Rows from block 6 of a small sound classifier, named by matrix and row number. Rows with one number within an expert belong to one neuron, the router's apart. Each number is 128 + 32 x the weight over its row's rms, rounded and kept within 0 to 255. All counts start at 0. Numbers have three digits each. After the name is the row's rms in percent of the matrix's.
Before each expert's rows are labels from the 100 clips, of 14976, where the router gives the expert most weight on average: "top examples" is what is common among them. Only what is clearly more common there than usual is listed. The data: acted Russian speech (Dusha). In brackets: how many of the 100.
# router: router (model.blocks.6.mlp.router.weight, 4x192, trained with AdamW), inputs 0-95
# up: expert up (model.blocks.6.mlp.up, 4x96x192), inputs 0-95
# down: expert down (model.blocks.6.mlp.down, 4x192x96, transposed), outputs 0-95

# expert 3
top examples: emotion: sad (99)
router.3 111:102088105089084143173091138103165091164143108129148072080084150138140086145105122067166095157162169141124177151087090117151148168158157162092148133116168145135180120171090159157153107099114152140120119117153079185108131060124162168091085085129114155119129141146075082168144138048123165152
up.0 089:124121098109190145165118090098172115182076185081130161106124140086081106074189118136142104082133171061146152146093148081150123092089150118146124120075084128143154161139158124156121130094137120143154130163148112114161129139116068173110088106076111109108125119208124032129127179107120147112
down.0 088:080129124089133153171169164123082134166113133078136180174162112131126169132111107125076075114130137099121096061127164127138099158177063181126072135112138147087115087109132122113124173140125119150068118129145155103130183112191117108084122124126148132110143104077167170076116103147144075181
up.1 091:167077130156139126149132118085123138120118102126143098117088114123132082134085110163171128105168144158171126089165198122110140155123136137097125111161120157074071080079138114046064084150131120116127104097107163073052126128125171120203139129129172117116159152085117159111206118117139072146
down.1 099:087156098198117122142073106119131083189111128131094073079098140125163094176106106173122172117173154138149108160124144105124173129116119146153150108093218144163080108160118138154129103150085141123130118134085147142070092174152126113131108155144180128157147120184108029126150104155086146116
up.2 095:166150168097106103148095090108099156133119161159133159137100098095147117130130138145125132107133071133112126161171163164089149039145138136120159138099094158080130150114127135194156117156105116126140086129077130090165099100138097080165108172157131145091116154157119157136097135179143154092
down.2 096:102140142108107143087150213102112118161137075103104169140133185122104107075138092197080165101162133153115106096136110098154125107101093083139071115128088114149127104083103129142144080112136175154119130124136188168128113148131157140081151133111068114156131105076086084160089093110087129111
up.3 133:117180144081141080182136069122173116112118111095122158115087091147184103106144106049118091160084110191123145115079127147091100112154182088157160134126163127060110159108083122154140133155129126170093127114169112142161171114120134120117106101109101138130119144112116135188097128121147151075
down.3 145:066124144169120189137148203165175130131113174110120054113124133099155106146103092157172183125157158091112143071164168123110125161098069141146086115168103143216165121170183122201100134140154116120154104093124140117127120113126148183126117063121093119127076114101154087149176119117147115104
up.4 087:120159141124093134161136077129130153135159128100122093150118118087122106137145177120126094135085107135149183097116093074105168147122136084169110177109111170157157160148163142111093076130190116137193174096149166139148074084177163153110137139144062073102100154098118151134142142142116141190
down.4 087:130104151125089093071111130118112125154109149133134134112149127107140094083147099135061118127154157170104114137126154165175142086180190113063136088124133127088138129109110111139127172108081116155112170138058099165121168110135094198099119100140194176106158122216103187081154119184174116110
up.5 079:106090132097179118096189099133117170132149161104125143164078135153079158153123151143188139113125160095094096078203137124142116112132152126094139061155148133082080124128107093146094117121100110130116152100119091110188169075127160150117169162137100100203134163087148074120142138185085078109
down.5 076:124150157101090123097086215086095126144105138164102069061107229143176117135148109127091111122134075134081125142219110142102118109160126144140112086164124107133155129131124140120163135111152153153197061082081100126123116226136148105172089086165139104166120146107139133172133152129107130184
up.6 121:117178100119093125137108138153095132169057144135098153097141183156139072092163112115175179138126149090151102099121167182088159158169157129165130120141160105150149088149080176129150111133113113135085174128124072078085107130126159138137170076087135151153146128086147142177108117118155095177
down.6 121:137140153146103188102219088139169109086135157124134119123125094142147144132079147119110040136118090199130125100103137110108129147123127131111092141132102148146144109138159098134187129111153154183136126088100106166147105100123102154103062105157044124106166157131110112147110119060130113121
up.7 091:112080123092114150042123096118077114169076183143181099145178160146132165117124167120161095130114113105140119120097143113131095077113110104128134097152147140068102165060139134151163120095124141171074152116108162124173112125107134130148149070122183126121114139085160082177143165161090132147
down.7 089:119132118212182080133171127087079126119152125112090105096088163143077137129100134111119131146140112093092146146084170122105080155104152119086143146131144137106115081154123116078145127103121130133097101117115097161158149129106119148191118077100118071155133103076144113164197126071159136097
up.8 135:141157111111133080071132124085141123167128104166133118186110143164100107102137135172170145142142134100092134168103036103101128123126125150096155166093127106185182136149158114112118166158164154134140170100105047110135130061031150125089142127169158151133114084124082130135127043188110157194
down.8 116:117136151147174113095169184170152096111149152090162071136099027130125078144149094089117130095097203131129164145129139138101150175110148126141089151141169144066083150103096130134140076129157144109087149128137162113143113094153153024184215144130136072146079143131107179123185139141092138104
up.9 108:138111119159135094075112136084119163097170146111144128132150125129087062140081183137118121135157086166129142164129159124132216142121097172140109159151063113096133080107143087132086134096101157133097161158117147077135148153123165145180101105079138079164165155110100093098145099141098177115
down.9 103:134124120120165150117055121158156093133140095132154177088136175146136117141109124107121151146068110077095145106115122166118185131106091145125178161144109078096137148125142166102127129109188126173162135086108069125182120182090083157145154090140119144143162160168146118150146136137057065137
up.10 098:159105103169095103103079171160149092072180131157099104095162101141126082128152164106130126098138141105145114106159060120138153143158139135079250167143139140083101103144164089066157137171091184141175085105128172053088093136142124111172141122108176105129159150130110173141121082053076108104
down.10 105:129158112163108115112099110041098080092138104095154086175086153179124091159108145216147147144122176124094152094094110127138112128081103087118095134135072154164134140177126137144110150169108153095125106145081086104132097126122122121135205124091211122129147112077122139158096100209127141128
up.11 129:142103122074117165192136029117125143137117114114149097147079117142106154163088135158198058124084125189055132097082138118120170148158158147130106106121168086146113141111102116196178092131108140150163092125131071124093145084115154160121100071102163131073150112107122153188168159107238141090
down.11 106:095122110149149161174208137170157143071088099181127135120147163112168083145090168131133180091143070135143114183133150128114149138111171165161066104147145094160175098132151133085088128109185165169105074152165118134153130104137125149147105148196109111142118143132137078124122125140136132127
up.12 108:151147150128133081133186136153137099114087101143145107166168124122142144168151121056156107119116161112176123149168121126135132092095108127122123104123071141171139138135144134102082199142119129130111095174146164137126138065114139117075118084098143088222137134128124156119150168145173105133
down.12 104:121123107082180130138132136141090091122110124160155090216157168111135022095144111159103132130118123047156164117134110161119124120133099124146059121124195139118193094126106155114121115143092132115140150083064136083140097162126138149180124130082104178087160132196163085110145150140101079149
up.13 081:125112125134095150081136161175242155102120110189089169076131132126148151046182098169159147129127131102107142135131155126168156143153151127113149126136133092146148120095103126112124161134125134129121109110091066125127145138103113093122094193104119171123143110137133119127111063160177150120
down.13 088:121149151126187148112140119129084120119168158125166128143115060150147098098130140151115112094174152130081138129128188177134117141113130114146107136143069141158040147160180110136136068149076098122138166102121136074065121128174137118114139099138160146144101122160188105091129115184184161153
up.14 077:161111148137123184143159096091096132148073156136104123134167085130127124099090128118217035125133112104114118104142162169156121166130200068133103158155110147105136188156102087112146103088117105113153139178146080111133155057154151107135157114121086152130108123111115079136130127113129093152
down.14 073:087152135128179129110110132124131176121134127132163130104104130105099128120148148122091136167175109139124093143132164103147157131189110176093107131118191102129061117151138130169153053115153113125089103051084088100167118119131155124156089093160154144102077083089167127146146092144085128126
up.15 090:175136125140108083131133141138096116101098103129110122089064104127107172087188118116162167064110133078142080118165129112159146125199133128181175102145099109167125099085088143114167113118096134130088170083109123138187090135121137091105145175152180168135139161170179163189111081138158132106
down.15 094:115105142149076120142101143110165149164120122147118127134140061135181161172144179135198084129196087125166133158095131095113132132077118084128118151139116102126148146109156086117137142129112120168111162131133087143116115079077123059082123103153195171095103136118156120174154103174107154122

# expert 0
top examples: emotion: angry (97)
router.0 099:051115099122136153161205111159167118107092255124135148131058091140056094106132154157104102088154177143158110128108092103112156112161144095127117156127130107103105125146144142136143091110134131065158133145141107072157135157065100095142128149128186127147138100176144160134105101120136155109
up.0 094:070115123143165083122148063190130175103134151118100112229111167086061108133140199105171089121157161144065133107136104134110120114089096179116163085100149098116122106113133151164117147078122139126173119120081170111176132179142130154170147137179136101166103146141132142131125120127169147124
down.0 112:164102150080086116182110208124129070109129058135159145059155106132149095159125079127075168099125066163168140138087139124175158136174076124158143115114060121148128107149122149111068155078184115104156086095127089150153110095122158156102186096182111137098102148102151106110156104158109153139
up.1 067:087091187159092136157174123122107111137085143137156110095125127098136094087048149155174103093102069097082122136096137155076094159132150101112112120136183161104165127135130184188097139125132085100120139107157171171076105142086126139170111124111056131147165166109159190171143183152089165112
down.1 078:106142065164154092103112118097066174155128071155114133087125114106146110070154120118090139174203084118113154119125149070156059115066069141164074143147043143139106201206140126093151081174115133113174099125135059133113148115093132145101147096181144110139148108120104079107132111109106069094
up.2 077:167133130091111110097193121071065105109075143170102142108197085162117147108112097084165124106142144123097122080189130128137116070151141133069158106138102150113086144119072100110152162130107176102156138117053101114098124141103111095158111146072138135122089172074120174118139098088121193138
down.2 080:105136089114084149185089087132132111159101135157150107140119141131143118109136094138144171130198107146151165151139147137116149136167180097165110076126083094168155074148119157139142141108155122080137120148174136102094124103140108082153072153120120138111094125105102079142170132103105123192
up.3 076:154159124101172120133160126174100135096119117110133123157178101116114143077153127157125138122149149173093115126176114146131161108093169135076191145094175100030155161122096159139050121097094108115118129087089154109109145132119155114112103101128148111136158141195131061158171087074082134160
down.3 085:102100138155027071165119106145129155078135166143136115142147153174063108133136163168072119117085046130141130153138136136083107158085145131155087111159113111114150130133138139113138153152131147100122159051184187137131117162151151091134109151122129132093171133068070121113087067113185101173
up.4 143:102073172109143174118098121111066103144159190100123093101146153121178139128135138164116143118161077132122131115120141120155107137130108117183181124158076105104112148142103116058145115093142124133151086177155078078099113176135108115107112080162159071122113107113143106120112092103127087191
down.4 127:088105121099152138171151103117142118147136121136135173133187172126051136140068131146122102113119163135180088115144143109144072097120099126109065101107160138092146158222140111163110071121109110160124190100077139126139137072149083180189081143066135110120063117203129126183142098145123133127
up.5 112:130136109126107144104151076095093144097083100144184170164121101157165128184134147150122120121114164190110128132166098138152068103140114118145100121147178122205158129150147128150112127183187156146137125080153104145116075112197145112120077138060099162164086186093119160154146174130131137148
down.5 108:145147133194166084106165130132141157037128138125099056066184184122151112131120136114148096140123155160160143104136168118147103114129130105126160119152108050141172082109112135136168143118168157090122070157119166125127148067133194115182157183142155109095143135134136111143143091116124107168
up.6 082:130108124100106118108072138142109138156081110136151156159128131110109134094109156106141163200086040113113129086103112132142124189166161145164095123123127143183070196085133150118142089146175140056147120128093138200124119117121137095167171071158132163116160128081124146137115081134100089140
down.6 093:095107142142186122204113133183126070137114137145118073110116178135100071121145125147122088143102146149133135158145168127103100094132166105100104125114149136096119111115150124148140175133039140133103141123209100082173119118133098148106086174137082153100128161186112111125134160116147119101
up.7 121:162114160129058158151134129130150100138091122111074158059164108103068154102172182114070159175144153063174158097134130143112081148161181128125161139080135154168135122140155145106097140085086100147102106171140114193149111108184122144119120173075082166106137061174114136125135095117104079130
down.7 108:150103135152222152076053071177065184058160121105090175209153105080091112114099124132174082179127124136103138096158147116141131127137110124149136103141155128162107137140104111092115096150143158171098186132117108050105132195105089181115071084150189116146145092103128081090086107124166137067
up.8 072:076174064147176162143082125115139185136112163123226052199058130126122090120146086157158080110110129079129111130100154119116130099100100139100127137078156117108175145063163175145156105125173131152101117143152131166144087132181107095108127114142082141161115136142128126167090139081148114154
down.8 081:142139129131112127151102145040165191143113144147087104119076169155170143104165156125102114099104086164152104174094121143137065095201123119124061095124143120142161069140117138094100136128136111172106074118090149123100088125084185157119192142148108113117135134123139193124077171133071134110
up.9 069:145057125135165126141115155079074144138121179122126075112167146103115156121167131117142163045087133139122114109152125102133178200181129138080187106108089138121130184148098120100120112155130062103108123114145085149105103152104106163118172140160029136083164172142120125124162117062068111160
down.9 077:117129125129111083178125127142210106140124120149169177078150139150105090135180149160137131119178125132152162137118158153134117080110085131144133105141114141048162119158145135125176136103051138158083135103146150051079104093135148075115094109003180081119108132066119132174097062145124120135
up.10 075:123111158079131135099128114088104132148098130155129121116176149118099133114178089109090124179058103171170092122063137109106119147077135166138065145095113089133173126119135115149121155115095179141105114127100149158122088061142143137077153192185084167168139118095144111093096096127108111087
down.10 083:139106167220134115135171206133197142048123158130134192069103174130170081114122132155221145075102127140129129097124117115117133088165105098112106085112131136131193132102146121124107086147115137143133124117101076088116078092123137141129114127109131141106128139141121090180138112159155147071
up.11 065:123106135089134120111135117117123172098002134123110084121128147091152122110153078079163125122196065108083128130156099141174142127160139133185139151118126151188067107134110130176105116143176110157161132123121146068088118093183151120130137124081053128130112212121082103077137120111103153147
down.11 077:092119109159146112093170202122065140169127071122130071158145151112147136133158216115072178094133101120190178163105179064130133131124094135087093158134120126095155124230102114077147122114140109123092057140216151089094131149082183096150141133092139151070135141052129104076120108142146126134
up.12 063:126134074113137074111102143107043147166144173142149134112143119109105080136120155131131109071099109115163134127161132052108119151093148149126093131146124106133159129159104099098141073162190111143096094132094140111094112123144130051163134117065050162112162199152121106152153095172151160127
down.12 076:147166175100127103233198150145117129056104167127119145069124142123096091121119103182130169139101162178182143143170153122169125105119152136104154174156147143104170130145147119133166182123098119112154162113159115215110153152108141160143118159123105119136150128138136159152111115115139098184
up.13 139:100137126117185137142131095107099134136070097109162130175098130082062125158145097100087155127127115108157166179143139158146177056095156132145135125094172120142144148127090057133115104117126123114149137083105083127061110185146138163154113123167115141127127115138117081181116093153126179150
down.13 120:076133158121108119155144209120179123074098122165105137125094132170143115129145115139130125131119174163138104151122073095122116125102119164153076119143052074182145070153139141127115165089153111116064087148142060157138126122139118170173073116065174106135124138084152168133138104127174113103
up.14 071:106167094099089185099141074092108128153074153159074108096106055119118132122150117153126128103153099137120168093146166133129139062154169140108118082091095108090159101182069060110102129169156142105143128133150199130142209112145164133129082141152077068104106135100118116109196151156118127084
down.14 082:175161148130153080094173147168134146124090092093173108049079111069167120149155135079213117085129181114116130088213103117119138130199178163131150133119111118169108120141104157123106100155153088121187103134073087140080158107096073128124127129076093093173123130106112131069139187134112116136
up.15 075:173171105147164104084151155105122099099141131152189124170124126133145164105124151130102121169111125070187136140180142083133144127108074131126086087127169181174150103126139195156149104183119111172116151063147108101185067149161119142105109118122082130122074093120125173167163084154124144144
down.15 092:143144130093101098156120149116090139063100083102141115080106059119147129116144148035076167097119143173112089082129111132070136099080162164148162143150049104103068098115144125115145115111155136138141111113085130116068153146119137105138136124144087110146104130122141194100142165135127162165

# expert 2
top examples: emotion: angry (98)
router.2 092:065105105117105157084185146124159138114099245119154166137065092094094074098148167144080126092145166128173076117151078115077155083117124110128096133165114136121090084117177130134094119135132115093137154110136115079176161110082102113119125135125164144124113141119111144174113138107197161045
up.0 098:118138110127155150163111090058102116159167155132121076134170120120074124100103161133110165143119136172082125130109163134096138042108124097149126124109072181129121102108111130115061128152099093138146135076154101125177112162152128159151114127153063154099080130092164060164109114174146128132
down.0 096:105167148098181100132135132146099124091171101131146044076161061130157141115128118104135128103133105102095152140120129119172140164125103125142077138173145095146077123185137120125163203148183145116168094092065180129129101172100138165165166105149111094107164139102135125098127095106150150126
up.1 082:081120111059165174176137072106114190129124156140184105106174108140121115115147079110113103089137117101155153036148105132118150072149082128125128124153117153120125068168116141142134162109166134155168165102119120188181122107129109147133096179151052139178131185113138186136138202130144140159
down.1 094:111089126127213171134129150107138165099139153140103069127145118141157150154137125084151148137159134094124130141152158073147143163103147121122139144118115149157130147167106136125109109096154161116051120100116173133085105113115116096144109118156110075066094123182116123110176064079153111105
up.2 073:121145101147162109152144145119080149110121115162148108112132070108133124110100124086138180104141091167154144126163147151169170110101150130164152185105132147177175085112165118153103102207081183066115088064131157137129144111181085079143125133129038150116141154144151124124094114128081123157
down.2 072:095140189140158107116097152097168169106096130105100065119154177157102193139146110125109126141154063132094166130082076114129166126195098113129112149105110103067183138147066162148099096091136065128150178130061055138086141095058120143133138130133130113114138170159109117164105122154141122114
up.3 077:128117128144111088086092180121070098073183103150139110111125124101191125146179121158114194119094152105096120074179111101115154146159131105140085159138121107120159121125120147092167153126077208120125131113066096150087075180122145226129136087173112118137139108087129198097117042155119144152
down.3 084:164095130112116091173108083124159147109173123134123205046138114155179138154138081185181098098123178187119106145136087173138157136076183141102156108092156164122076014110140110133122132132063150082089113190175110093132082119149104155119179116113063153151153129143158102164133107128135107117
up.4 109:129126134139157119168232163134107162125144180173195110142142146111112083154137183098115142122094122120132097112143122120098073133125117112137042144137096147192126099159093135122082164143101138157129111083146166121117124159125127114166121160180124118121067125161067161101129122139186194108
down.4 106:184104145183127104095033140135119143122110114116150040098110175148129108100076167156152068129160117138112184143121140110138161127114150129096188161155180138149129174139132135101144172133094175128153025119145161172080149077094104131135180120131119154111187141156088132114109099163129114094
up.5 100:118101104090166114169111099143183134130165169139162081123132141124129150131106154137151151112123201139102124137136081089079098150117179106113116135142170139102180113144135146128157122117148140144123154112159138092157132212084140120115140154143030078149089089099140083124100140110136068107
down.5 096:105126097097129137146154144119096143120138142149140111113146081113187150116125060140157113134170073144141118101138162134155110129153068153170124128143100129087146071118103145115132117144202154100150215125093139090178104067102146197159110086183107118176130119115138152113107161159185129119
up.6 086:137093132083108103129124073141116180121161166174147117135161086092132071084121100123117109079154158125170126095201165082176154027179121110173139156100147197140176058142138136098112144090127180119161128095105115134176112092094124171102103116100058127132143146121095198196156178107086144139
down.6 089:132119152080092094122144128105103112109131154114094060074128054119169159149103109088097124109074114155210146085154132049147104124144114128143146150071099072172111115120128134145109104140137140087073152166117099138065135169105096128150145122203118087129135128078125078050105083149159148100
up.7 087:119110095109141162221127188121146158101158141130122144100192133037143056135134132086141132157070098117145100161147134094167088162115136152152132076128136152143112178135150144123093140152085152135127141122094179107159122108081088132130129111167092188101168152094134126151104122101188110147
down.7 082:117137116178184130174064134146146151137160091105096098177115113140212170110108151192121108169173160168157116105089126132046164134145111116139162150127145151150117064139120121167098123109092109157119079044151063130132141099117125092138114172114130077154108133135138096125171117127129126101
up.8 067:093150127073105084122156072186115115125161072144183135129112106157145156076140113073099124157127160126126156100134140085116105154134101163081169150118198135134188179047099161123130174165126159157124120151136127110179123101117126112085078117107099084167079123134097167107120099120099097073
down.8 082:119174139189119154085088167139092129111114110126121157157163103123123089173110053127230166128171076133198126139132124096182146119154155139125096110158045161178115122136108147144084128135157204127092099131064124094078145074118153179146127105172094119125146128103112138105120134156123176134
up.9 075:166080135088129120120105118098118065105115135140164083146118131138141117105133081085097158103194081128165102119108150145166143084168107099173122110068186191092164094116149139116153076143136137105161126104134099173118104093112106101144122135107096124118175176099145226065143139136071131116
down.9 075:119127164152058107092185118155108163119080136188171096142130123099173071164147082142159148105119078140109165139094126097185170127138114105139194110109061107152162190137107128105150154129149141140087167163085127113104171176112157134106173077149126111118176163163045139153121180098118100112
up.10 078:177158137109204089129044111170125141171130160102137102181113110127080065062124102034108121073139136150180129099144152098119164119125114164124070097112158140164135082156081102128107132086125104170117110135109101176095113161098176146150165118111100127103160144119124084122136118141083083129
down.10 075:167122105109084078155159143054155115085106096125120175066094193094158159170143088124110092159076062217110151122137077133139113148114112084091142122130151078103110147105150099100110147142114125119147122166132143153157102157135087103121143152147081081123161145089133059127118089145147165123
up.11 061:155099121116136138124084110110076132139101125111167106144189133142184134126133109123182084089113100152145153066164152154096156095162118129124156131102133154166169081109106113095140168141144152120087089134118103149122121109150127123110141127121072100176121086107092144121127135170083091043
down.11 065:158144129126138137098133119147137160118182114112095130094127052131052128135103160049124140162132177167114132069145165126166151170128159134089127135142178100136065150135158127067170103119107117121080137109163148175128154126115163101108156145146124131127100118136115104138150115130137112098
up.12 053:097141120150147099058068120124116164148116121155152097117134099121131089106116085110157106056115077148119095116205109106131115131159177099069090168105138127118097092088127133136136153094152117120069110145090147135085114141042141212100151135115097137120146201110133128123139132110107139158
down.12 062:077118151079144095195127098079116109149137094101131190138143143095192085147179118163054132141115095152146146140094130153143130129129113122134159121142089177132113094195112119075111132136124174143136095192150165155127112103174099082151091152105136081192146140072113123150083103178152131144
up.13 096:132129092113091185093123049146087134165075164133136191164117140153129137176120120109096132156136068032183122094159173143132213117144137094128067120103100107129068141149111140163137161124187143118128128134139110126151148051137126126127172139134110130082077101166141087141160080136127147148
down.13 092:152121150080129178127150109134175095134150067159112100168099174168085138141138162100120124089078132056095133117143150135113079053108141167138115112144214128139156111108120099071132222134179114159127200086118108135073117137155117147130080124063148142138175103124193225092161091157117149144
up.14 108:128126135067130054159128145108082133157176073171129043085102131111124139121129118083112135147125157097117146111164110141153202181124131161132109115122157153105216096138119135086136140137128126145111179126106074123157132053091131092076100097085113081104154066148107170119103091156130100157
down.14 103:133118137094154144140133097138108070059088172159148153150115079126066111099129150138124219119140125147108133112112138125083102109129152153150143159131115156119057150098160131071126154154063116130162131126150137198109101159139154072146173161048090127112170156107116137066134144161115120191
up.15 070:150117159085136089121132150144068143141102126125112169072147156096103161140139149130085127113111121071111072101197090171084145098176130148066108130148144134165142132134148141152096139163130149060160126106109069145135118117104102115153132190170193119093108112188214130097109114171128096160
down.15 068:151167099169124144050131149120147120177133096104128087202141076103144141183130093128163148109173096129089156111133164158139135145094102125133142154118099173080192132216074131134092087143115112221155143113138084112175104195148129181099144118092091111126124158157109091120120107140147118115

# expert 1
top examples: emotion: positive (86)
router.1 097:204186157159143103136066157122100136087169050100079117122229109148200206151119091145148141158138086091128143116124181173196106138120096140158151124126123142137112172114108135119157174133143135169106088148150148164126122137199155116165131186126092112156153100126160101080132177169087088189
up.0 078:169068143127127201042125063137028124137121152152137077106103118090124104170129108094068086101143141149139095049116100140125116106089152126102082130123126152138084151091114110142108170119144099135151154094140163139127106058118093106141075120125113146126149137156154113153141055135096148162
down.0 082:091137082155083072134170122156089115137122149120071151137170076159046109110175156131141096085175107080096168110164146106186108131161116136118108087121064133149135132067135185166127136095156124087099097138068115155168131156103104150091197164058138117117171106146139094130116106083091141087
up.1 133:139139141087137152221207113126088133122090089106109135094089117163164101181138156113109123173111120107101168129137129134147112129099156139109159125087103114134080150143093157146135150133130184134167088144128161041160130117116164117108076110171158154065093169121158143167128126127251141138
down.1 135:101099129187127135027100108151140138126153080117177199112160145115123203131086120174179110124151166164105133142106070182180120150128117103081132139083174156156072083135143110109156093170145097137180132095114157132063152182173141148095076161125103141140137147134134159146161151120140078119
up.2 113:092141102111137119158099118085097088157119120187130111108091170137164134121127139105121095062184112122127100098113087125150138151135119086093167198087145110176107130102092137153094149159110131129151140080144111087121131047051105164132162191110116190132164140124154086139124087113104104214
down.2 102:171119093100126123060196100159135121165192121126076200136162135159100159126089183110104143130088144124150150107129109162143100120076140109173166109082095174101165134215167119101141083127103125132119159114110157190178141148145105166090099168113133143160107141110135179097122170194164101115
up.3 082:080118167084115166169170131148072138125125153102109111167079124132087130101138070101132104070160153190127106136156184152105122130107124121101131104103069194109184131161147137181133118188129134114134166062056116101169164103108111175090170148133163167072096159136085065160141090166109174113
down.3 083:142150152241157127153093152128173117129088154112114119126117134113166145105175173229121130120103143123076150124080117114158153135157096128106110117138144127169128090094166139113131176120153146137135116134166140159124118112168138132208124159059127105162080157154161133134118092104101127128
up.4 091:126067098055146072130205098141130114115119203109109183106093045114120101065061102149126065092111160090089109163109124130136149161132111123113177122130160153177130231084158155174132134192083102125102091121172088090136114079080157157155106052119161126075073121134153107119121162166140113109
down.4 087:150148134115123126106140146126210144121104140148113150090146093150059134123114148106049164144114107168113141143139098165132114154143172066104086133185097159117156155124156125147163200093076192135086138110103144117120144166128114114133142126108138162152123095109096207106108161148069146117
up.5 103:089081119175130072149154107130133131141070153129088162097099104121169140141082108121096145132097080087092118146103122093131115110125171148118091106106133117118123173193163155082160162148141126155133110189110094132168119154152124158056099165092109124136124061176124105143118119091201131048
down.5 103:148153147078137121077118111077091157092116063140156120161138125106054122113157111105169053108166137139189139104149138113074192078070148147106065128172080125158119154123120122145148091127124161134118099092125162080052171106125152051126190111163127129180116141140095106171128145127092127122
up.6 094:189123129077116073127111068068180092179055112100106105168075165153121115128125118082142189116136095131092172158140114163124139165151074085205110114133152104157143153108135145145132077121116095150152140122122085099071103046086128118186083137116124154129174120140136136178085096129169149077
down.6 087:089097087112162141096152128135160158172167113138188231112169129124136146107175139113137123185148139177118121161105071081130104127083175096063081097127141147136129122060137160161113102102123152136100140080149144157106090111132123101137114099152080088151145116115124084087162106134059090094
up.7 099:126123167137141147175138103106135168148115193073154078160131177078114114141117133144108132127031182098146101133099108112129102113176055120120111119130120127111190106132105081124121114144098121125123170138131176108158193101115188165061083137137193180115132102143112139110088090111157144162
down.7 106:152101116060156125160153143169101113142138076127141171084149135150080123126115090143135085139202098125050120135132157138121130117081137091174125125110081125148107110142178135147120157153086163162106112154083150116116076078140124145153191097177108171141152144151212097125135121104112186088
up.8 089:160151099122122115151118122138072129192078130177137156068111113128123087142083099117140149087149110123130143133132067159120156101135118116098108085142105103213165115091075108116116123105072138104071111141121070088058104121161104127145124121139093137125152184188105114094153115167127171151
down.8 097:095107134070146155120083149107089071078180080095172138160113083077123218102147175064097107129126134158146099095091159110080114134146120133148192133109113160113071105116157118137151123142143123146153136091184090173199113106117155160081156155146141158066141115084109179118136146077207076088
up.9 142:168144169100189115184081115145122119185182137116090152116193144154144169096138148131157168092140162180067135145123101151167125131087185125098145137118112119132096156158150125113148114104073080110131092102128123141106091090054129103173119135146115175103172064084147125154080108117129098175
down.9 116:142146204132142113055227117064124133117167070180129143106162089093094157154134151115140085115107113154141115081125139128105086113120161103115114116150191137126167085064113133068103177106104099147126164134140150113193157118166125160151110177103125133180092125148134158183134146127193164099
up.10 084:098091132120150162135142134155107096128126123087097105090094061093086100154139147084136070135157126184127125062128140153081128114172167127136155095113138103145105114121082119099196066090120050029108095150136159126095153136117173154102125131091140195118108148128102167130122149156151173083
down.10 100:130182139125113154122082186122146127132121098157143146170234145138152162118114072126204170121160077104150134188098145117136135126064147128151130109192124122114146139081133131166112075120093123133091142128127091181139123124076170191180136135161116129126193124103192130095109168104135109162
up.11 097:148146112095131104143161117160146131147171116118121204123158091129088039105111103099141042172111091140129127123155155109111184088142139141141153122130177131118124085127171048112108184103091169083148114122102145145115129123138157117064131158086121179120090086077134173112131134085181067128
down.11 086:107128139094207131091143109124105095106093127127099096101120135120092138137156115149109135148179145128118109148103180169172131131161159139159150103141130164105156113122110120057146120142164133132120138092104041146120183128116133115048092109096123153138111145169161087145168111109141108236
up.12 110:107096107191136165192093111112102157198077058109163159194136167142104056110067163061114124150048138178145145159110115097175132152146123123153161126130158114127148144191117123136117162135036126156096119130133140113148186105139188156114115103114092059131140133089097139117171132105119092106
down.12 113:152125112068123141098189084123146128093134141143108085077125146119137164112105123203135106106134087105113166093127167158114136074113116148113188119133183094052154136108142082133129178163172139188139093097142132147106125153114149130099151090159131176157130080166123137110102148118113076158
up.13 078:143108126054098144089157140082094159125073087134164124071117121129177119095129119109086138170120134137112123069138155111117155086180173105079142117145188158150155116113141159096097119115149158103114114134134149184042105093097135110116112084144138117021153134111069083119160088150109165118
down.13 082:126138178134133148179111125144097118159100126136103108100194148076079170103118099106107097135143108114099127108147116155151110126105121113122163122097114120120120155137116144152072145162127089070156116118096119078184084146130100144191169154083094103147142095154152103103083131119191141123
up.14 111:154107197119092113077106144118169147122127138132197140125137118141104100158132080169143058126093133143109111143140044135162119192116098144102079151209146144164076095162147114097075120121112156108174143145146093158164107141137094144128145150086089055158137163210116144127112190108101162122
down.14 105:159141085080070155146086125157176184114125134127142048100134101129185127120189049116130117094155098150109100112175189081069171107156123130186141134146115127159156158126101178085125156123116151113162116100113139112100108110102140192105085103167200128126118134041160186134160136132146117126
up.15 076:162099119095180089163141075161181119112113110197155113122095141097071105073149106049097143100113110098128112108138147132112138165077108111081159129080195129116143104080157139100126090151108144127136131061176112086161202138147100028120121150154142125104135165110156102168122078158163137156
down.15 073:105141110136092192111116149141127128168114107083132183143109121164156118138156141195149064136115181122120160162159144078105138107120123152150142129117092134116099138152086167138169089153159101143177083087113101148119069118114170162159130143180152099134101099118135188130172141146128109134